From a checkpoint of a small image flow-matching model.
Model: 32-pixel images, activation mish.
Data: trained on photos of arthropod specimens (BIOSCAN-5M), 97500 training examples, 24.4 epochs.
Rows from block 5, named by matrix and row number. Rows with one number belong to one channel. Each number is 500 + 50 x the weight over the matrix's rms, rounded and kept within 0 to 999. All counts start at 0. Numbers have three digits each.
# convs0: first 3x3 conv (model.enc.2.1.convs.0.weight, 128x128x3x3), inputs 40-49, a 3x3 kernel for each
# convs1: second 3x3 conv (model.enc.2.1.convs.1.weight, 128x128x3x3, transposed), outputs 40-49, a 3x3 kernel for each
convs0.2:500500500500500500500500500500500500500500500500500500500500500500500500500500500500501487501504000500476000500500500500500500500500500500500500500500500500500500535500500497495491502398470500500500500499500500500500500500500500500500500500500499498999486469498499496497
convs1.2:506513508504571502506501514499498500498500500500498499499499503500548498504499500501499499481759499500500500502500500500498499500494497499499504499499504499498500487494500483493500493498500497492527500499518500501500497497539500499541500500503636500499629352501664517598
convs0.10:500500500500500500500500500500500500500500500500500500500500500500500500500500500500495495500000454497492492500500500500500500500500500500500500500500500500500500500500498499497496498497495500500500500500499500500499500500500500500500500500500484433488497483494498502499
convs1.10:495412498494496499493499495486450483481458477490489492495493500492492481499495500501490478500969472499498479500492499499500499500500500500466486499493491499500488567502502515503504505509509463467477497482492495493478494504491493485493501503473500504553503559550499507500
convs0.14:500500500500500500500500500500500500500500500500500500500500500500500500500500500519500499513500499000466495500500500500500500500500500500500500500500500500500500500500499500685500583504500500500501500499500500500500500500500500500500500500500510586542536521706503504501
convs1.14:499496500501497500497498493500500500500499500498500500501507500499502500500499499479500499474500500431477330500500500500496492500500500500500500500500500500500500502505502486500499494496501500502501495500502499500500500499502500500518499500480000532548513604506504520518
convs0.22:500500500500500500500500500500500500500500500500500500500500500500500500500500500492278400223000403493497302500500500500500500500500500500500500500500500500500500499503594499497502999505584500499499499500500500500501500500500500500500500500500502500541500651337492497530
convs1.22:500999501496500500498499501500500498501500500502500501499500499510504500500503501498420398471999498489498471506499500499498500488500500504503501500499501495505501510509502516489501512505503501500499508510500501501501500489499499500500501500500524502520519503508502514513
convs0.29:500500500500500500500500500500500500500500500500500500500500500500500500500500500729513677499497629554770695500500500500500500500500500500500500500500500500500500504504527504508514503504504500500500500500506500500500500500500500500500500500500500499947500500508498500783
convs1.29:499499500497495499498498500495497497495496499497497499498498499496496497498492499495499500497500500499500499500500500500500501500500501498498500497498500497498500484492490488488494476491494497499498497495500498498498500496498497496500497499493501479698500266496505495999
convs0.31:500500500500500500500500500500500500500500500500500500500500500500500500500500500000492502509212499442420353500500500500500500500500500500500500500500500500500500499929682498500999500500524500500500500500500500500500500500500500500500500500500501509790505999528454453999
convs1.31:498540500500502500500500500500501501501501501500500500499500502500504501499500500500500499500500499500500500500498502500500500500500500500500504500501500500500500505506503503505505503501501501501501500503504500500504500499507500512505500500502515500523512511417501502548
convs0.33:500500500500500500500500500500500500500500500500500500500500500500500500500500500499362519475496501500501316500500500500500500500500500500500500500500500500500500500498499500500500500500500500500500500500500500500500500500500500500500500500500498497434479466358498500500
convs1.33:501501500500500500500500499500500501500500500500500500500505500498499499496489438500500500500500500499500500500500500500500500501503501501502504502501501501501500487493495497483499500501500500502507500500500499500499502502504502500501507501501505530511500503558500509520
convs0.45:500500500500500500500500500500500500500500500500500500500500500500500500500500500503502482467504501000502503500500500500500500500500500500500500500500500500500500498494490512499868517519689500500500500500500500500500500500500500500500500500500495676501500508522488500500
convs1.45:499497496495497500504500500500495500500491500500498500513500499500492500506498499412492475025490439436484476499500501496499500494500500500500500500500501500500500496502500501504504501511500501503500498500500499500500500500499500493500500500500736571504622501499475522496
convs0.61:500500500500500500500500500500500500500500500500500500500500500500500500500500500507502500555497504500495000500500500500500500500500500500500500500500500500500500496500500498501505494501853500500500500500500500500500500500500500500500500500500496504501512508647507508506
convs1.61:502499500500445488500499496501500505500500501501501505501500500500498499500499500500456474500499499474472494500500500500500500500499500500500501501500501503500502511500501687500504501499499504500505505500502502500500498499499501504500505503498503499499508500499502499503
convs0.64:500500500500500500500500500500500500500500500500500500500500500500500500500500500502533503500502500497502500500500500500500500500500500500500500500500500500500500500500499500499497502499552500500500500500500500500500500500500500500500500500500494502609521501501505815536
convs1.64:501476498500489501500500509501500500500500502500500472501496496501500503500503500497497503492499492491463486489500499500498501500500496499500554498499501469500500462500521494469518501491499517462502493500501486501463500500503500506496518492495419501534144518500500545480
convs0.70:500500500500500500500500500500500500500500500500500500500500500500500500500500500502498482485548500485497487500500500500500500500500500500500500500500500500500500500500499500489482500487499500500500500500500500500500500500500500500500500500500517530494504508506999500408
convs1.70:484505500496500500513507500500500500501504499524500500500500500500500496505493500535507492535499500505498495534500499501500498500499500500500500500500514500500500504504499506499500500502511496500500500500499501500500501499510491510505504515503500488467499122584492498494
convs0.92:500500500500500500500500500500500500500500500500500500500500500500500500500500500500507417501494498500000351500500500500500500500500500500500500500500500500500500500500500500500500500500500500502500500500500500500500500500500500500500500500500484501502502501497500501500
convs1.92:502500500503501500500500500499500500497500502499500500499499500496500500497498498500502500498501500500500500500502500502504502500500501502500502500500503502500507498481495498000498498499499500500531499496514499500501501500501498500501501501500499492489500490500511493500
convs0.96:500500500500500500500500500500500500500500500500500500500500500500500500500500500460489212472000499000495285500500500500500500500500500500500500500500500500500500500498999501499498657495649500500500500500500500500500500500500500500500500500500501500507555542422502541500
convs1.96:500500501500500500500499517500500500505501501500500500502500502503501501513506501594500531492561624502692494501500499501486500500500500508503500500501500501501500494504462470331363367438498500501500519507499502501503499500501503506499500497500511500547457505512814509504
convs0.99:500500500500500500500500500500500500500500500500500500500500500500500500500500500498500518500461512510528535500500500500500500500500500500500500500500500500500500501500500500500498500498498498500500500500500500500500500500500500500500500500500500501501500503501334007488
convs1.99:500500503505523507503500502504505500505530505507508506502510503551641558501507502507503508505502505504502520504500501502502501501505501512526507511531503505518508498000483491000492482104460502521501516606531503552502504500508501508506500501504500492491449312477488341486
convs0.116:500500500500500500500500500500500500500500500500500500500500500500500500500500500443461000418500503190505498500500500500500500500500500500500500500500500500500500500499999500500500543549501499500500500500500500500500500500500500500500500500500500505999475518500510500500
convs1.116:505500499500390500500499501515500500516501499500500500508506500500499500497500501457500490337497418408500494503501500500498500500498498500501500500500500500500499499500500499494518498732517497518500499505500499501502492520500549000501501500502521506511362514500502508501