config.toml
dataset = "photos of arthropod specimens (BIOSCAN-5M)"
attention = true
eps = 1e-06
weight_decay = 0.02
Rows from block 10 of a small image flow-matching model, named by matrix and row number. Rows with one number belong to one channel. Each number is 128 + 32 x the weight over its row's rms, rounded and kept within 0 to 255. All counts start at 0. Numbers have three digits each.
After each channel's rows are labels from the 100 images, of 14976 (inputs lightly noised), where the channel reaches its highest value: "colour at peak" is the nearest of a few named colours to the mean colour under the peak. Only what is clearly more common there than usual is listed. The data: photos of arthropod specimens (BIOSCAN-5M).
# convs0: first 3x3 conv (model.decb.0.0.convs.0.weight, 128x256x3x3, each kernel summed), inputs 64-127
# convs1: second 3x3 conv (model.decb.0.0.convs.1.weight, 128x128x3x3, transposed, each kernel summed), outputs 64-127

convs0.19:138128107178128098101090128128125066151134051125154148128127036189109125128128118113128108153128128128128129119128129133177157203075145182140000122128117125094137112128161137128080128128128135
convs1.19:130170255130129113132145166232127106122115130118129127130094079146128125123128115174115103129170137113118129134132179124130129205137167133128130146160125137094121146128124132174184117128130124
colour at peak: white

convs0.48:132128118114128100155142128128121130123110135163129139128135163092136092128128101129128116148128128128128123127128133128190120133141124116124114142128115124129138115128114158128119128128128137
convs1.48:128129158128128127128098121102145129115114128094128162128129130135126218154126122112120151122127150173159128140113127140128128147128129128127108133128136134125096131147128136130128126112128122
colour at peak: grey

convs0.86:149128104140128100000142128128120167104098064123119128128064133134092119128128159000128131121128128128128081160128000117131133148000145138094140125128114092105137123128114127128131128128128131
convs1.86:128105136128128187129128105132147184084131128133128132128167053125127128128122125138140128121127151127128128122133122159128128165115144129116186132121164128087128128126127133079173088129128000
colour at peak: white

convs0.123:129128110159128177127117128128119131102135156128135105128129146120129126128128145133128127122128128128128139109128140164116123106113124129145110180128126122099086114128154082128119128128128123
convs1.123:130127114129129095135001126111135129133091130128129160130132130131146164150127139136106129130120153142255129153115124136129130127120127130117139126122135132119123129133128130156134131097129126
colour at peak: grey

convs0.95:153128139145128127127112128128128118140146093041160179128092125140161105128128078000128143132128128128128079053128189161066208099129071079122131113128134086114108127128111163128107128128128125
convs1.95:124079116124124141118184073075120127086192124168124155123086131141128154244119127122104130120108157082111121107066131138122120160124077198156134130181115065118077179118142113210128021118122099
colour at peak: pink

convs0.105:120128132163128135125096128128117127127139129138129125128135129104129120128128129128128120128128128128128127168128123128207113145127133127165128131128130163128087130128126126128147128128128106
convs1.105:128128130128128123123042129111126067125130128128128109128144130152128051127127095140114125130116137105205128130138126127128127129118125129130126122237126125132126138126128145133128124131128132
colour at peak: grey

convs0.51:127128112083128118072101128128124098141098106110156058128112128091121112128128136105128091098128128128128137151128124116114135182013121249143164089128135110136106101128084053128109128128128015
convs1.51:129022121129129153128124135047102125053122129094129071129110115112134119128143144150136095063099115129130129123142101133129129128138138140084136128108126061124122090126125147133126104125129026
colour at peak: pink

convs0.41:105128162111128089068124128128094045130140126131126000128167148149102135128128099000128101150128128128128209120128132155132163147128123115058153125128127121145035112128114135128085128128128132
convs1.41:127129131127128062194133090065129094084130127136127127127150131127146130166109133116118146000082144153127127130174058201127127127073130055128136127151173152094126203120128106088111135133127054
colour at peak: pink

convs0.36:111128124113128164064104128128095141121208094089137082128164182132092123128128139119128033151128128128128164084128080060015104163134020095159000158128104177133104136128119134128122128128128113
convs1.36:127113095127128098146098137157129113169202128074128082127105117072179196127095181185039125145126067074140128110181139170128128128119096122087112127119127135094079157134130157128195114129127092
colour at peak: pink

convs0.56:060128146154128133127107128128134115223128095162119109128174230115114144128128120130128145151128128128128138158128173094135126142127144135059134106128169140160185128128125096128160128128128157
convs1.56:130111143129128119121158158126127103117136129118130144129080087129145142165173115140095133122173189108127130128134168116129129117140116090145074130106132255135049151128135128108125109130130186
colour at peak: pink

convs0.100:125128078064128144000114128128101055105093018189078105128116154078153085128128030120128129151128128128128137117128036126122144192108088106101120194128141166079129108128097136128160128128128131
convs1.100:126117078127127126163109080061069082145168127130127129127142135179091135146106183033140131131095158110138127132180099131127126131099071103149178114139134111128129105135106125128135087115127044
colour at peak: pink

convs0.79:111128121147128128124116128128118107150124117122144125128146129137124135128128134124128137125128128128128182134128133136134148124129129147124128109128124144139126121128137114128127128128128137
convs1.79:129081034128128074129167104138022153052123129137129178130151069132181139192127126112146041131151153171135129122135128119129129133115187124130098116127144201167184139131164100114244099145130117
colour at peak: white

convs0.89:125128138139128146136125128128135132149133131150124135128129119133133143128128131129128131132128128128128139140128149133136164140000188130131064124128136131134130147128131126128139128128128133
convs1.89:126151128126127135121131127176134129124125126118126141126129134130129175113102131127134129125146136214132126123119126117127126212121154116127126128137128131096126127141084130126119114123126144
colour at peak: pink

convs0.71:121128143156128133121077128128129093107136095119082120128142090124118124128128136129128131129128128128128062049128153130158129000131099106072106180128128128119226137128116140128129128128128158
convs1.71:128098045127127136117128084121143163126129128113127129128132129120127135112127139099140128154130103090128127127090138114127128124129128133122131130128128127133129115132128137139127135131127135
colour at peak: white

convs0.84:131128131137128130136129128128106130117138131136154134128138135115127122128128144122128130145128128128128140131128113138145131115124126105139120135128129142120133131128131108128123128128128150
convs1.84:129128128129129122129000127119127127102128129130129133129129129133129255160123128099132123137120153150232129137078128162129129127128130126127120140117162136117127145130128128128109131123129120
colour at peak: grey

convs0.101:112128131255128129000130128128103124087127126066151130128085123128111125128128112127128107113128128128128145105128173135153150160034114108128147122128083136141121135128151141128120128128128074
convs1.101:128087151128128107117100101173106129124089128156128124128140118077093201136123179143109163014124212117129128129143063127128128098142119179132128138141065114116119129155130145125116092180128041
colour at peak: grey; brown

convs0.47:139128119199128091150145128128130127255138252134177172128076173145073121128128089128128160171128128128128061111128092096094105037182134135088142134128077069107061145128075102128121128128128107
convs1.47:128129090128128118135120124093037112184156128112128156128126195019154129124143162102168119124146165033124128152125137208129128143157086094130125095113137115109111067143125134127105153129128090
colour at peak: pink

convs0.31:143128115130128108113119128128103126150146110123122123128130124129128128128128120000128138099128128128128126124128135117132128117081125107115108127128127133132114116128105130128122128128128106
convs1.31:128129096128128128127133123127134127128117128131128124128129116128130097128128130130109130115120149128117128121132133141128128135107113125138134124130125125127128127125148132122129129126128124
colour at peak: brown

convs0.111:132128137153128122125096128128095086136211099002136133128155085138133140128128122124128184114128128128128028179128121119113126067126072078076000112128102176136071137128101157128176128128128000
convs1.111:127115106128127146065128109142156137004248127221127212127105114139126124115123130225100228170142117104122127122108128126128127129125117125139103146165132103148128119110128158140133142135127157
colour at peak: pink

convs0.82:077128120137128141120155128128099129124097139221072155128139093150130072128128060131128179146128128128128128116128238104207171058127255129125123115128058108198124183128174146128154128128128046
convs1.82:128111073128128108155143154160081128075141128133128103128096102018114095128214115153226134131121131142127128104078098125128128128181134071131098138145148120138036117122129122104141129201128192
colour at peak: pink

convs0.83:112128104123128087128151128128130141126073105106199067128177205142139113128128127130128148180128128128128137135128053130116169153113169131123090080128176045161103126128110059128046128128128095
convs1.83:128106107129129083137095089087120116148153128126128098128128128155163111135130126138134114137094109147142128120166102129129128124150086106076104076130116127121089064126127075118166114060128076
colour at peak: pink

convs0.77:098128117153128122000127128128135111130136082118119129128135123120135124128128131108128133146128128128128166141128128127167121128129136124137126097128137128125128135128097130128126128128128130
convs1.77:133137134131131119125093184141110128127105132124132134132148073123115166134127148129123123122103169174104132158126043130131132081127029105131120118073125183127150122130144110127106150121132121
colour at peak: grey

convs0.13:072128106119128079000000128128000115073105146087150132128126147045084140128128080128128075102128128128128211125128111166112131177088112107121003164128171133066137111128153021128146128128128033
convs1.13:126129134127127133103103146069134135104136126117126125126132127143114154196139125135167131132128075115146126138116058101126126129042103125127141120111131126137145122157126110137131155132126155
colour at peak: pink

convs0.40:125128100163128116129081128128129115127129105106106133128129023124130151128128150129128111124128128128128134132128117131136151126131129129091128130128137131143106167128111128128145128128128121
convs1.40:125186126127129172148137172146129146130171127176128098124096126127131117167130125135144128116131107168127127104130141134127127083118074114160140107128149125152175132079069096131000090128127167
colour at peak: grey

convs0.33:117128116075128124017167128128164114115117063106181144128112135127109133128128107000128090110128128128128153211128057130101154128131125154113130132128152180139108134128130124128181128128128136
convs1.33:133086088133131151136173142168134123190126133125133161133094133170173108140140115137106131135180128142145133126118101164133133136133161152147155125050124143137197161091128168123154128163133133
colour at peak: pink

convs0.37:118128121142128138128152128128000117064163165028095072128104106113074176128128194109128129082128128128128091163128119104180163212138021122213126132128075061142102255128070177128145128128128234
convs1.37:130115128130130110114132136183131126108120131077130115130101076170128030155102139146078167134087157126133130099125135151130130127147123101114123018128130151175175043113139127122145117128130089
colour at peak: pink

convs0.110:140128121118128134130120128128130129113129143140137120128126132124119116128128135119128131124128128128128133138128137133124126131121127129132114148128136133126108108128156127128127128128128108
convs1.110:128128138128128121129255120127144128125121128130128136128117136137104150177121118111132141139134141160205128141124128168128128138131129130134102131137131133125118121128128129134116130132128113
colour at peak: grey

convs0.27:164128142125128088079100128128113164123137122020023139128084154061039124128128184129128128096128128128128078194128188128117170111000133126127025113128150121181149121128083117128132128128128110
convs1.27:127146138127127105159128129132128128123133127106127138127119133203106114133133127100138133120131127122132127128138130142127127145000107134122133000122153123136104123126128099156125113166127126
colour at peak: pink

convs0.114:112128114136128122096118128128133123118131099099114134128131125118132141128128118119128121150128128128128125115128132120127118126145130106123128097128128125139131158128093136128142128128128117
convs1.114:138127125137137154124111085099129141125148135090138038135099106128124158132122132125133199118130126119000139105158124138136138140102099139129122137133156139107143109166128138124127132128138097
colour at peak: brown

convs0.126:086128127132128097024013128128114118127083117126120114128137146118127140128128083039128114138128128128128121150128135130151096111127110094131128169128113093120109022128167133128133128128128056
convs1.126:128133151128128111113107119163117031131142128099129168128139073139126000169129126164210127109129114115130128139120112140128128127106154095099127132096134140098170133112129107095121163176128151
colour at peak: pink

convs0.58:244128165115128129126199128128196106126139131110148103128188167081033123128128076112128066177128128128128179087128172180000075136130123134180049118128085155109139062128255138128130128128128103
convs1.58:128128105128128158143146106124139150244160128100128184128146112087106129212137117156120119038123157138122128114128121153128128128125119128070161096106161131126188157159128104150156127144128118
colour at peak: pink