Weights of a small image flow-matching model.
Training: adamw at rate 0.0025, batches of 128.
Rows from block 10 of a small image flow-matching model, named by matrix and row number. Each number is 50 + 10 x the weight over its row's rms, rounded and kept within 0 to 99. All counts start at 0.
After each channel's rows are labels from the 100 images, of 14976 (inputs lightly noised), where the channel reaches its highest value: "top examples" is what is common among them; "patch colour" is the nearest of a few named colours to the mean colour under the peak. Only what is clearly more common there than usual is listed. The data: photos of arthropod specimens (BIOSCAN-5M). In brackets: how many of the 100.
# convs0: first 3x3 conv (model.decb.0.0.convs.0.weight, 128x256x3x3, each kernel summed), inputs 128-191

convs0.39:50 50 50 53 41 50 50 50 50 50 50 50 50 52 37 50 47 51 50 51 50 53 50 49 50 50 50 50 57 51 50 50 50 50 50 50 50 50 51 51 50 50 50 00 50 50 00 50 50 50 50 50 37 49 50 51 49 50 50 50 50 50 61 50
top examples: order Coleoptera (44)
patch colour: pink (88)

convs0.123:50 50 50 40 53 50 39 50 50 50 50 50 50 42 47 50 00 52 47 04 50 66 50 33 47 50 60 50 47 51 50 50 50 49 50 50 50 56 50 49 50 50 50 58 50 50 36 50 50 54 43 50 51 47 50 41 50 50 50 50 50 50 45 48
top examples: order Coleoptera (45)
patch colour: grey (54)

convs0.126:50 50 52 49 42 49 67 50 50 48 50 50 50 48 58 50 49 55 47 51 50 61 50 74 58 50 52 50 52 45 50 50 50 47 50 50 29 49 49 61 50 50 50 51 50 50 51 50 50 49 53 50 55 52 50 52 53 50 50 50 50 50 49 27
top examples: order Coleoptera (41)
patch colour: pink (89)

convs0.84:50 50 50 35 65 50 49 50 50 50 50 50 50 39 47 50 00 44 47 33 50 58 50 00 51 50 45 50 50 45 50 50 50 49 50 50 22 51 47 50 50 50 50 63 50 50 39 50 50 50 46 50 50 52 50 30 46 50 50 50 50 50 49 49
top examples: order Coleoptera (64)
patch colour: grey (35)

convs0.48:50 50 49 49 85 48 45 50 50 49 50 50 50 46 41 50 00 45 43 42 50 78 50 17 47 50 45 47 50 41 50 50 50 47 50 50 52 49 39 48 50 50 50 64 50 50 37 50 50 54 51 50 43 37 50 50 58 50 50 50 50 50 53 50
top examples: order Coleoptera (69)
patch colour: grey (60)

convs0.110:50 50 49 34 53 50 45 50 50 50 50 50 50 45 48 50 00 45 45 48 50 50 50 20 52 50 50 50 54 43 50 50 50 51 50 50 51 50 47 49 50 50 50 62 50 50 43 50 50 52 46 50 48 49 50 47 46 50 50 50 50 50 47 49
top examples: order Coleoptera (55)
patch colour: grey (66)

convs0.105:50 50 50 50 43 50 51 50 50 49 50 50 50 49 36 50 00 53 49 45 50 51 50 92 67 50 51 49 52 49 50 50 50 47 50 50 51 54 52 52 50 50 50 49 50 50 50 50 50 50 47 50 49 51 50 51 00 50 50 50 50 50 44 50
top examples: order Hemiptera (44)
patch colour: grey (25)

convs0.101:50 50 37 34 99 50 36 50 50 47 50 50 50 47 47 50 51 42 51 48 50 58 50 33 49 50 62 50 44 45 50 50 50 50 50 50 49 51 50 57 50 50 50 37 50 50 50 50 50 32 37 50 35 65 50 65 52 50 50 50 50 50 38 41
top examples: order Coleoptera (86)
patch colour: grey (55); brown (31)

convs0.77:50 50 47 50 65 49 50 50 50 51 50 50 50 47 46 50 50 48 48 50 50 72 50 76 51 50 36 50 51 35 50 50 50 46 50 50 35 49 57 46 50 50 50 59 50 50 50 50 50 40 44 50 43 40 50 40 49 50 50 50 50 50 54 51
top examples: order Coleoptera (72)
patch colour: grey (59)