config.toml
horizontal_flip = true
conditioning = "none"
norm = "layernorm"
activation = "mish"
widths = [64, 64, 128, 256]
scale_shift_norm = false
attention = true
beta1 = 0.9
eps = 1e-06
grad_clip = 0.5
l1_shrink = 0.03
epochs = 24.4
final_lr_fraction = 0
weight_decay = 0.02
Rows from block 10 of a small image flow-matching model, named by matrix and row number. Each number is 500 + 25 x the weight over its row's rms, rounded and kept within 0 to 999. All counts start at 0. Numbers have three digits each.
After each channel's rows are labels from the 100 images, of 14976 (inputs lightly noised), where the channel reaches its highest value: "place" is the part of the image that holds the peak. Only what is clearly more common there than usual is listed. The data: photos of arthropod specimens (BIOSCAN-5M). In brackets: how many of the 100.
# convs0: first 3x3 conv (model.decb.0.0.convs.0.weight, 128x256x3x3, each kernel summed), inputs 128-191

convs0.63:500500446495506500501500500499500500500494540500505490501312500499500511500500470500499485500500500518500500500480489495500500500402500500519500500507490500494406500471504500500500500500535522
place: centre (33)

convs0.30:500500499538490500523500500496500500500494502500508487481493500478500489438500496501495492500500500486500500498517514532500500500515500500529500500424506500482423500468497500500500500500494498
place: bottom right (90)

convs0.58:500500500468513500486500500520500500500502498500495500482496500515500509503500508500483526500500500545500500531533509482500500500500500500543500500474501500536421500582488500500500500500504494
place: top right (98)

convs0.4:500500435485431500532500500501500500500513503500520565554499500493500503444500520500500513500500500512500500439501520513500500500459500500490500500464505500514497500502425500500500500500498500
place: middle right (49)

convs0.36:500500503497472500500500500513500500500497502500506478510500500482500510501500539500492503500500500501500500501482505501500500500520500500514500500512538500517517500499505500500500500500483483
place: top right (89)

convs0.82:500500515522510498500500500436500500500469502500501513503508500508500502510500540499496521500500500523500500503501480466500500500500500500501500500493524500505495500444513500500500500500437504
place: bottom right (93)

convs0.56:500500457499570498510500500498500500500500484500512506514535500488500497453500505499500507500500500503500500505491497532500500500530500500506500500496493500502505500503498500500500500500479441
place: top right (72)

convs0.50:500500492515501500484500500500500500500491540500510493494498500504500487499500502500517497500500500483500500422498490455500500500492500500512500500473498500508499500515501500500500500500532503
place: top right (90)

convs0.113:500500497489533500485500500501500500500494494500498499498488500509500486469500521499503520500500500507500500519496500520500500500502500500479500500485483500500505500534501500500500500500499501
place: top left (42); bottom centre (38)

convs0.72:500500498484570499500500500493500500500488498500521485492506500491500460510500508500490468500500500502500500501518479494500500500310500500531500500440488500495503500512504500500500500500457373
place: top right (96)

convs0.104:500500498503505498501500500500500500500503495500500502511524500500500502498500495499511532500500500516500500496509502513500500500470500500503500500506508500502498500501499500500500500500505496
place: bottom centre (49); top centre (30)

convs0.92:500500481490522500492500500500500500500507480500491500495346500503500514498500518500497487500500500499500500507504521508500500500384500500492500500511496500508539500530513500500500500500520559
place: bottom right (35)

convs0.33:500500477500395496499500500488500500500477503500503483501523500472500510452500477500487534500500500440500500495547487501500500500529500500554500500496499500504498500490484500500500500500596499
place: bottom right (89)

convs0.118:500500450485447500520500500500500500500508503500519553540499500494500503426500506500500514500500500507500500439502516513500500500456500500490500500458506500507499500502432500500500500500498500
place: middle left (34); middle right (27)

convs0.94:500500436485435500530500500501500500500512503500520562550499500494500503441500517500500513500500500511500500441501520513500500500458500500490500500463505500513498500502427500500500500500498500
place: middle right (54)

convs0.60:500500441484440500526500500500500500500510503500521558545499500493500503432500510500500513500500500510500500438501519513500500500456500500490500500459506500510497500502426500500500500500498500
place: middle right (59)

convs0.65:500500491502498501476500500507500500500537500500464544482499500505500495505500508502489483500500500526500500476496480545500500500510500500498500500514512500472508500494494500500500500500507507
place: middle left (84)

convs0.40:500500499508495499512500500486500500500508499500496488502447500501500508486500505500504501500500500499500500520504500501500500500500500500475500500490489500499500500521499500500500500500517562
place: bottom right (47)

convs0.25:500500445486446500525500500500500500500510503500519557543499500494500503432500509500500513500500500509500500441502518513500500500457500500491500500460506500509498500502431500500500500500498500
place: middle right (38); middle left (31)

convs0.75:500500454487450500519500500500500500500509504500518551538499500494500503427500506500500514500500500506500500441502516512500500500456500500491500500458506500507500500502436500500500500500498500
place: middle left (49); bottom centre (31)

convs0.52:500500486476457497485500500493500500500461492500520486487496500507500523500500506499490493500500500483500500499492512475500500500488500500504500500426504500505508500482525500500500500500509500
place: top left (94)

convs0.112:500500607492525500492500500498500500500501502500507503464374500494500492477500501500557499500500500492500500416496506485500500500478500500472500500525499500516604500505501500500500500500547462
place: centre (39)

convs0.116:500500503526510499440500500501500500500489489500501474491498500497500508509500498498527491500500500499500500504475480492500500500509500500502500500513477500498505500542499500500500500500494507
place: bottom right (81)

convs0.5:500500505486534500475500500500500500500502501500498487492503500500500495456500535500509581500500500499500500500465491505500500500282500500468500500455451500502501500631490500500500500500499501
place: top left (69)

convs0.9:500499504483510500495500500503500500500484499500540506475507500672500405496500418500500502500500500456500500444504518488500500500493500500500500500531505500494496500502518500500500500500474499
place: top right (81)

convs0.20:500500442484442500526500500500500500500510503500520558545499500493500503432500510500500513500500500510500500438501518513500500500456500500491500500459506500510498500502428500500500500500498500
place: middle right (54)

convs0.17:500500453486449500519500500500500500500509503500519551538499500494500503426500506500500514500500500507500500440502516513500500500456500500490500500458506500507500500502434500500500500500498500
place: middle left (43); bottom centre (30)

convs0.7:500500447486449500522500500500500500500510503500519555541499500494500503430500508500500514500500500508500500441502517513500500500457500500491500500459506500508499500502433500500500500500498500
place: middle left (39); bottom centre (31)

convs0.46:500500494471536500472500500502500500500506497500502509496500500491500496495500477500503501500500500495500500468508505503500500500500500500498500500488482500462510500568501500500500500500513500
place: bottom left (97)

convs0.91:500500577482627498452500500492500500500497489500493495493497500498500499486500495499510483500500500495500500474508497498500500500501500500474500500527450500479508500544505500500500500500508392
place: bottom centre (66)

convs0.83:500500505492516500497500500496500500500516532500489490528511500471500513492500506500492496500500500481500500506480500512500500500516500500498500500506529500457504500528504500500500500500445453
place: bottom right (89)

convs0.64:500500492480502499466500500497500500500498517500508488499517500505500477449500488500512482500500500468500500501555486518500500500494500500506500500486545500519493500505507500500500500500499513
place: centre (38); bottom centre (26)

convs0.125:500500482487492499517500500507500500500518500500481486501486500470500501504500519497493490500500500507500500499441486574500500500489500500494500500572544500486505500494491500500500500500431501
place: bottom right (90)

convs0.42:500500535464505500507500500499500500500522494500511502487387500488500510500500534499505469500500500517500500498455498460500500500462500500497500500455501500507498500429495500500500500500501502
place: top centre (58)

convs0.88:500500501450511495509500500487500500500491510500490506487496500498500494543500496500525496500500500480500500500569567516500500500515500500508500500522496500491482500494504500500500500500523488
place: bottom centre (28)

convs0.55:500500500500465500500500500502500500500485500500391501503500500500500501494500499500500503500500500504500500487500501501500500500497500500506500500500501500499503500497871500500500500500498500
place: top centre (26)

convs0.37:500500501499493500523500500499500500500504563500515508455499500472500518508500502500490499500500500491500500500491532497500500500499500500512500500489488500508509500502514500500500500500502502
place: top right (76)

convs0.51:500500492482465500496500500506500500500465504500505491497501500497500493500500462500500476500500500503500500463511505506500500500500500500511500500512471500495501500511517500500500500500512499
place: bottom right (100)

convs0.61:500500480488533500491500500507500500500537497500488494515503500566500510501500484499496504500500500509500500510504505496500500500494500500454500500432470500498486500508513500500500500500493479
place: middle left (88)

convs0.79:500500555485475499502500500497500500500490523500492499484462500503500494505500497499501495500500500508500500494501497502500500500439500500330500500498496500495500500411501500500500500500505386
place: top right (74)

convs0.120:500500439484437500528500500501500500500511503500521560548499500493500503436500514500500513500500500511500500438501519513500500500457500500490500500461505500512497500502425500500500500500498500
place: middle right (62)

convs0.68:500500440484440500527500500501500500500510503500520559546499500493500503434500512500500513500500500510500500438501519513500500500456500500490500500460506500511498500502426500500500500500498500
place: middle right (60)

convs0.95:500500449500482500524500500504500500500495502500461498510388500495500534491500495500503508500500500526500500531513509487500500500494500500484500500502504500500476500456482500500500500500495486
place: bottom left (70)

convs0.22:500500445485447500524500500500500500500510503500519556543499500494500503430500509500500514500500500509500500440502518513500500500457500500491500500459506500509498500502430500500500500500498500
place: middle right (35); middle left (31)

convs0.12:500500499512520498511500500489500500500461492500495512496491500492500498515500511499506482500500500470500500447502490495500500500501500500466500500494491500526503500490513500500500500500518503
place: bottom right (100)

convs0.78:500500470526610500477500500494500500500506500500505507496501500529500493444500500500512494500500500485500500500478472493500500500347500500491500500477487500516499500509505500500500500500512500
place: bottom right (52); middle right (43)

convs0.124:500500511494509500467500500500500500500485501500501500496496500493500526467500404499516458500500500479500500515491504496500500500499500500504500500474475500500492500482500500500500500500516577
place: bottom right (57); top centre (29)

convs0.76:500503498509515500496500500500500500500483501500500504497527500499500500469500485500492500500500500508500500602501498510500500500500500500481500500488496500535517500516498500500500500500474509
place: top right (100)

convs0.47:500500500511413500528500500494500500500543499500487504523499500475500495453500486500506495500500500496500500496496499502500500500520500500504500500500524500520529500489499500500500500500515501
place: bottom centre (45); bottom right (42)

convs0.44:500500450486449500521500500500500500500509504500519553540499500494500503428500507500500514500500500508500500440502517513500500500456500500491500500459506500508499500502433500500500500500498500
place: middle left (42); bottom centre (28)

convs0.106:500500448486449500522500500500500500500510504500519554541499500494500503430500508500500514500500500508500500441502517513500500500457500500491500500460506500508499500502433500500500500500498500
place: middle left (46); bottom centre (25)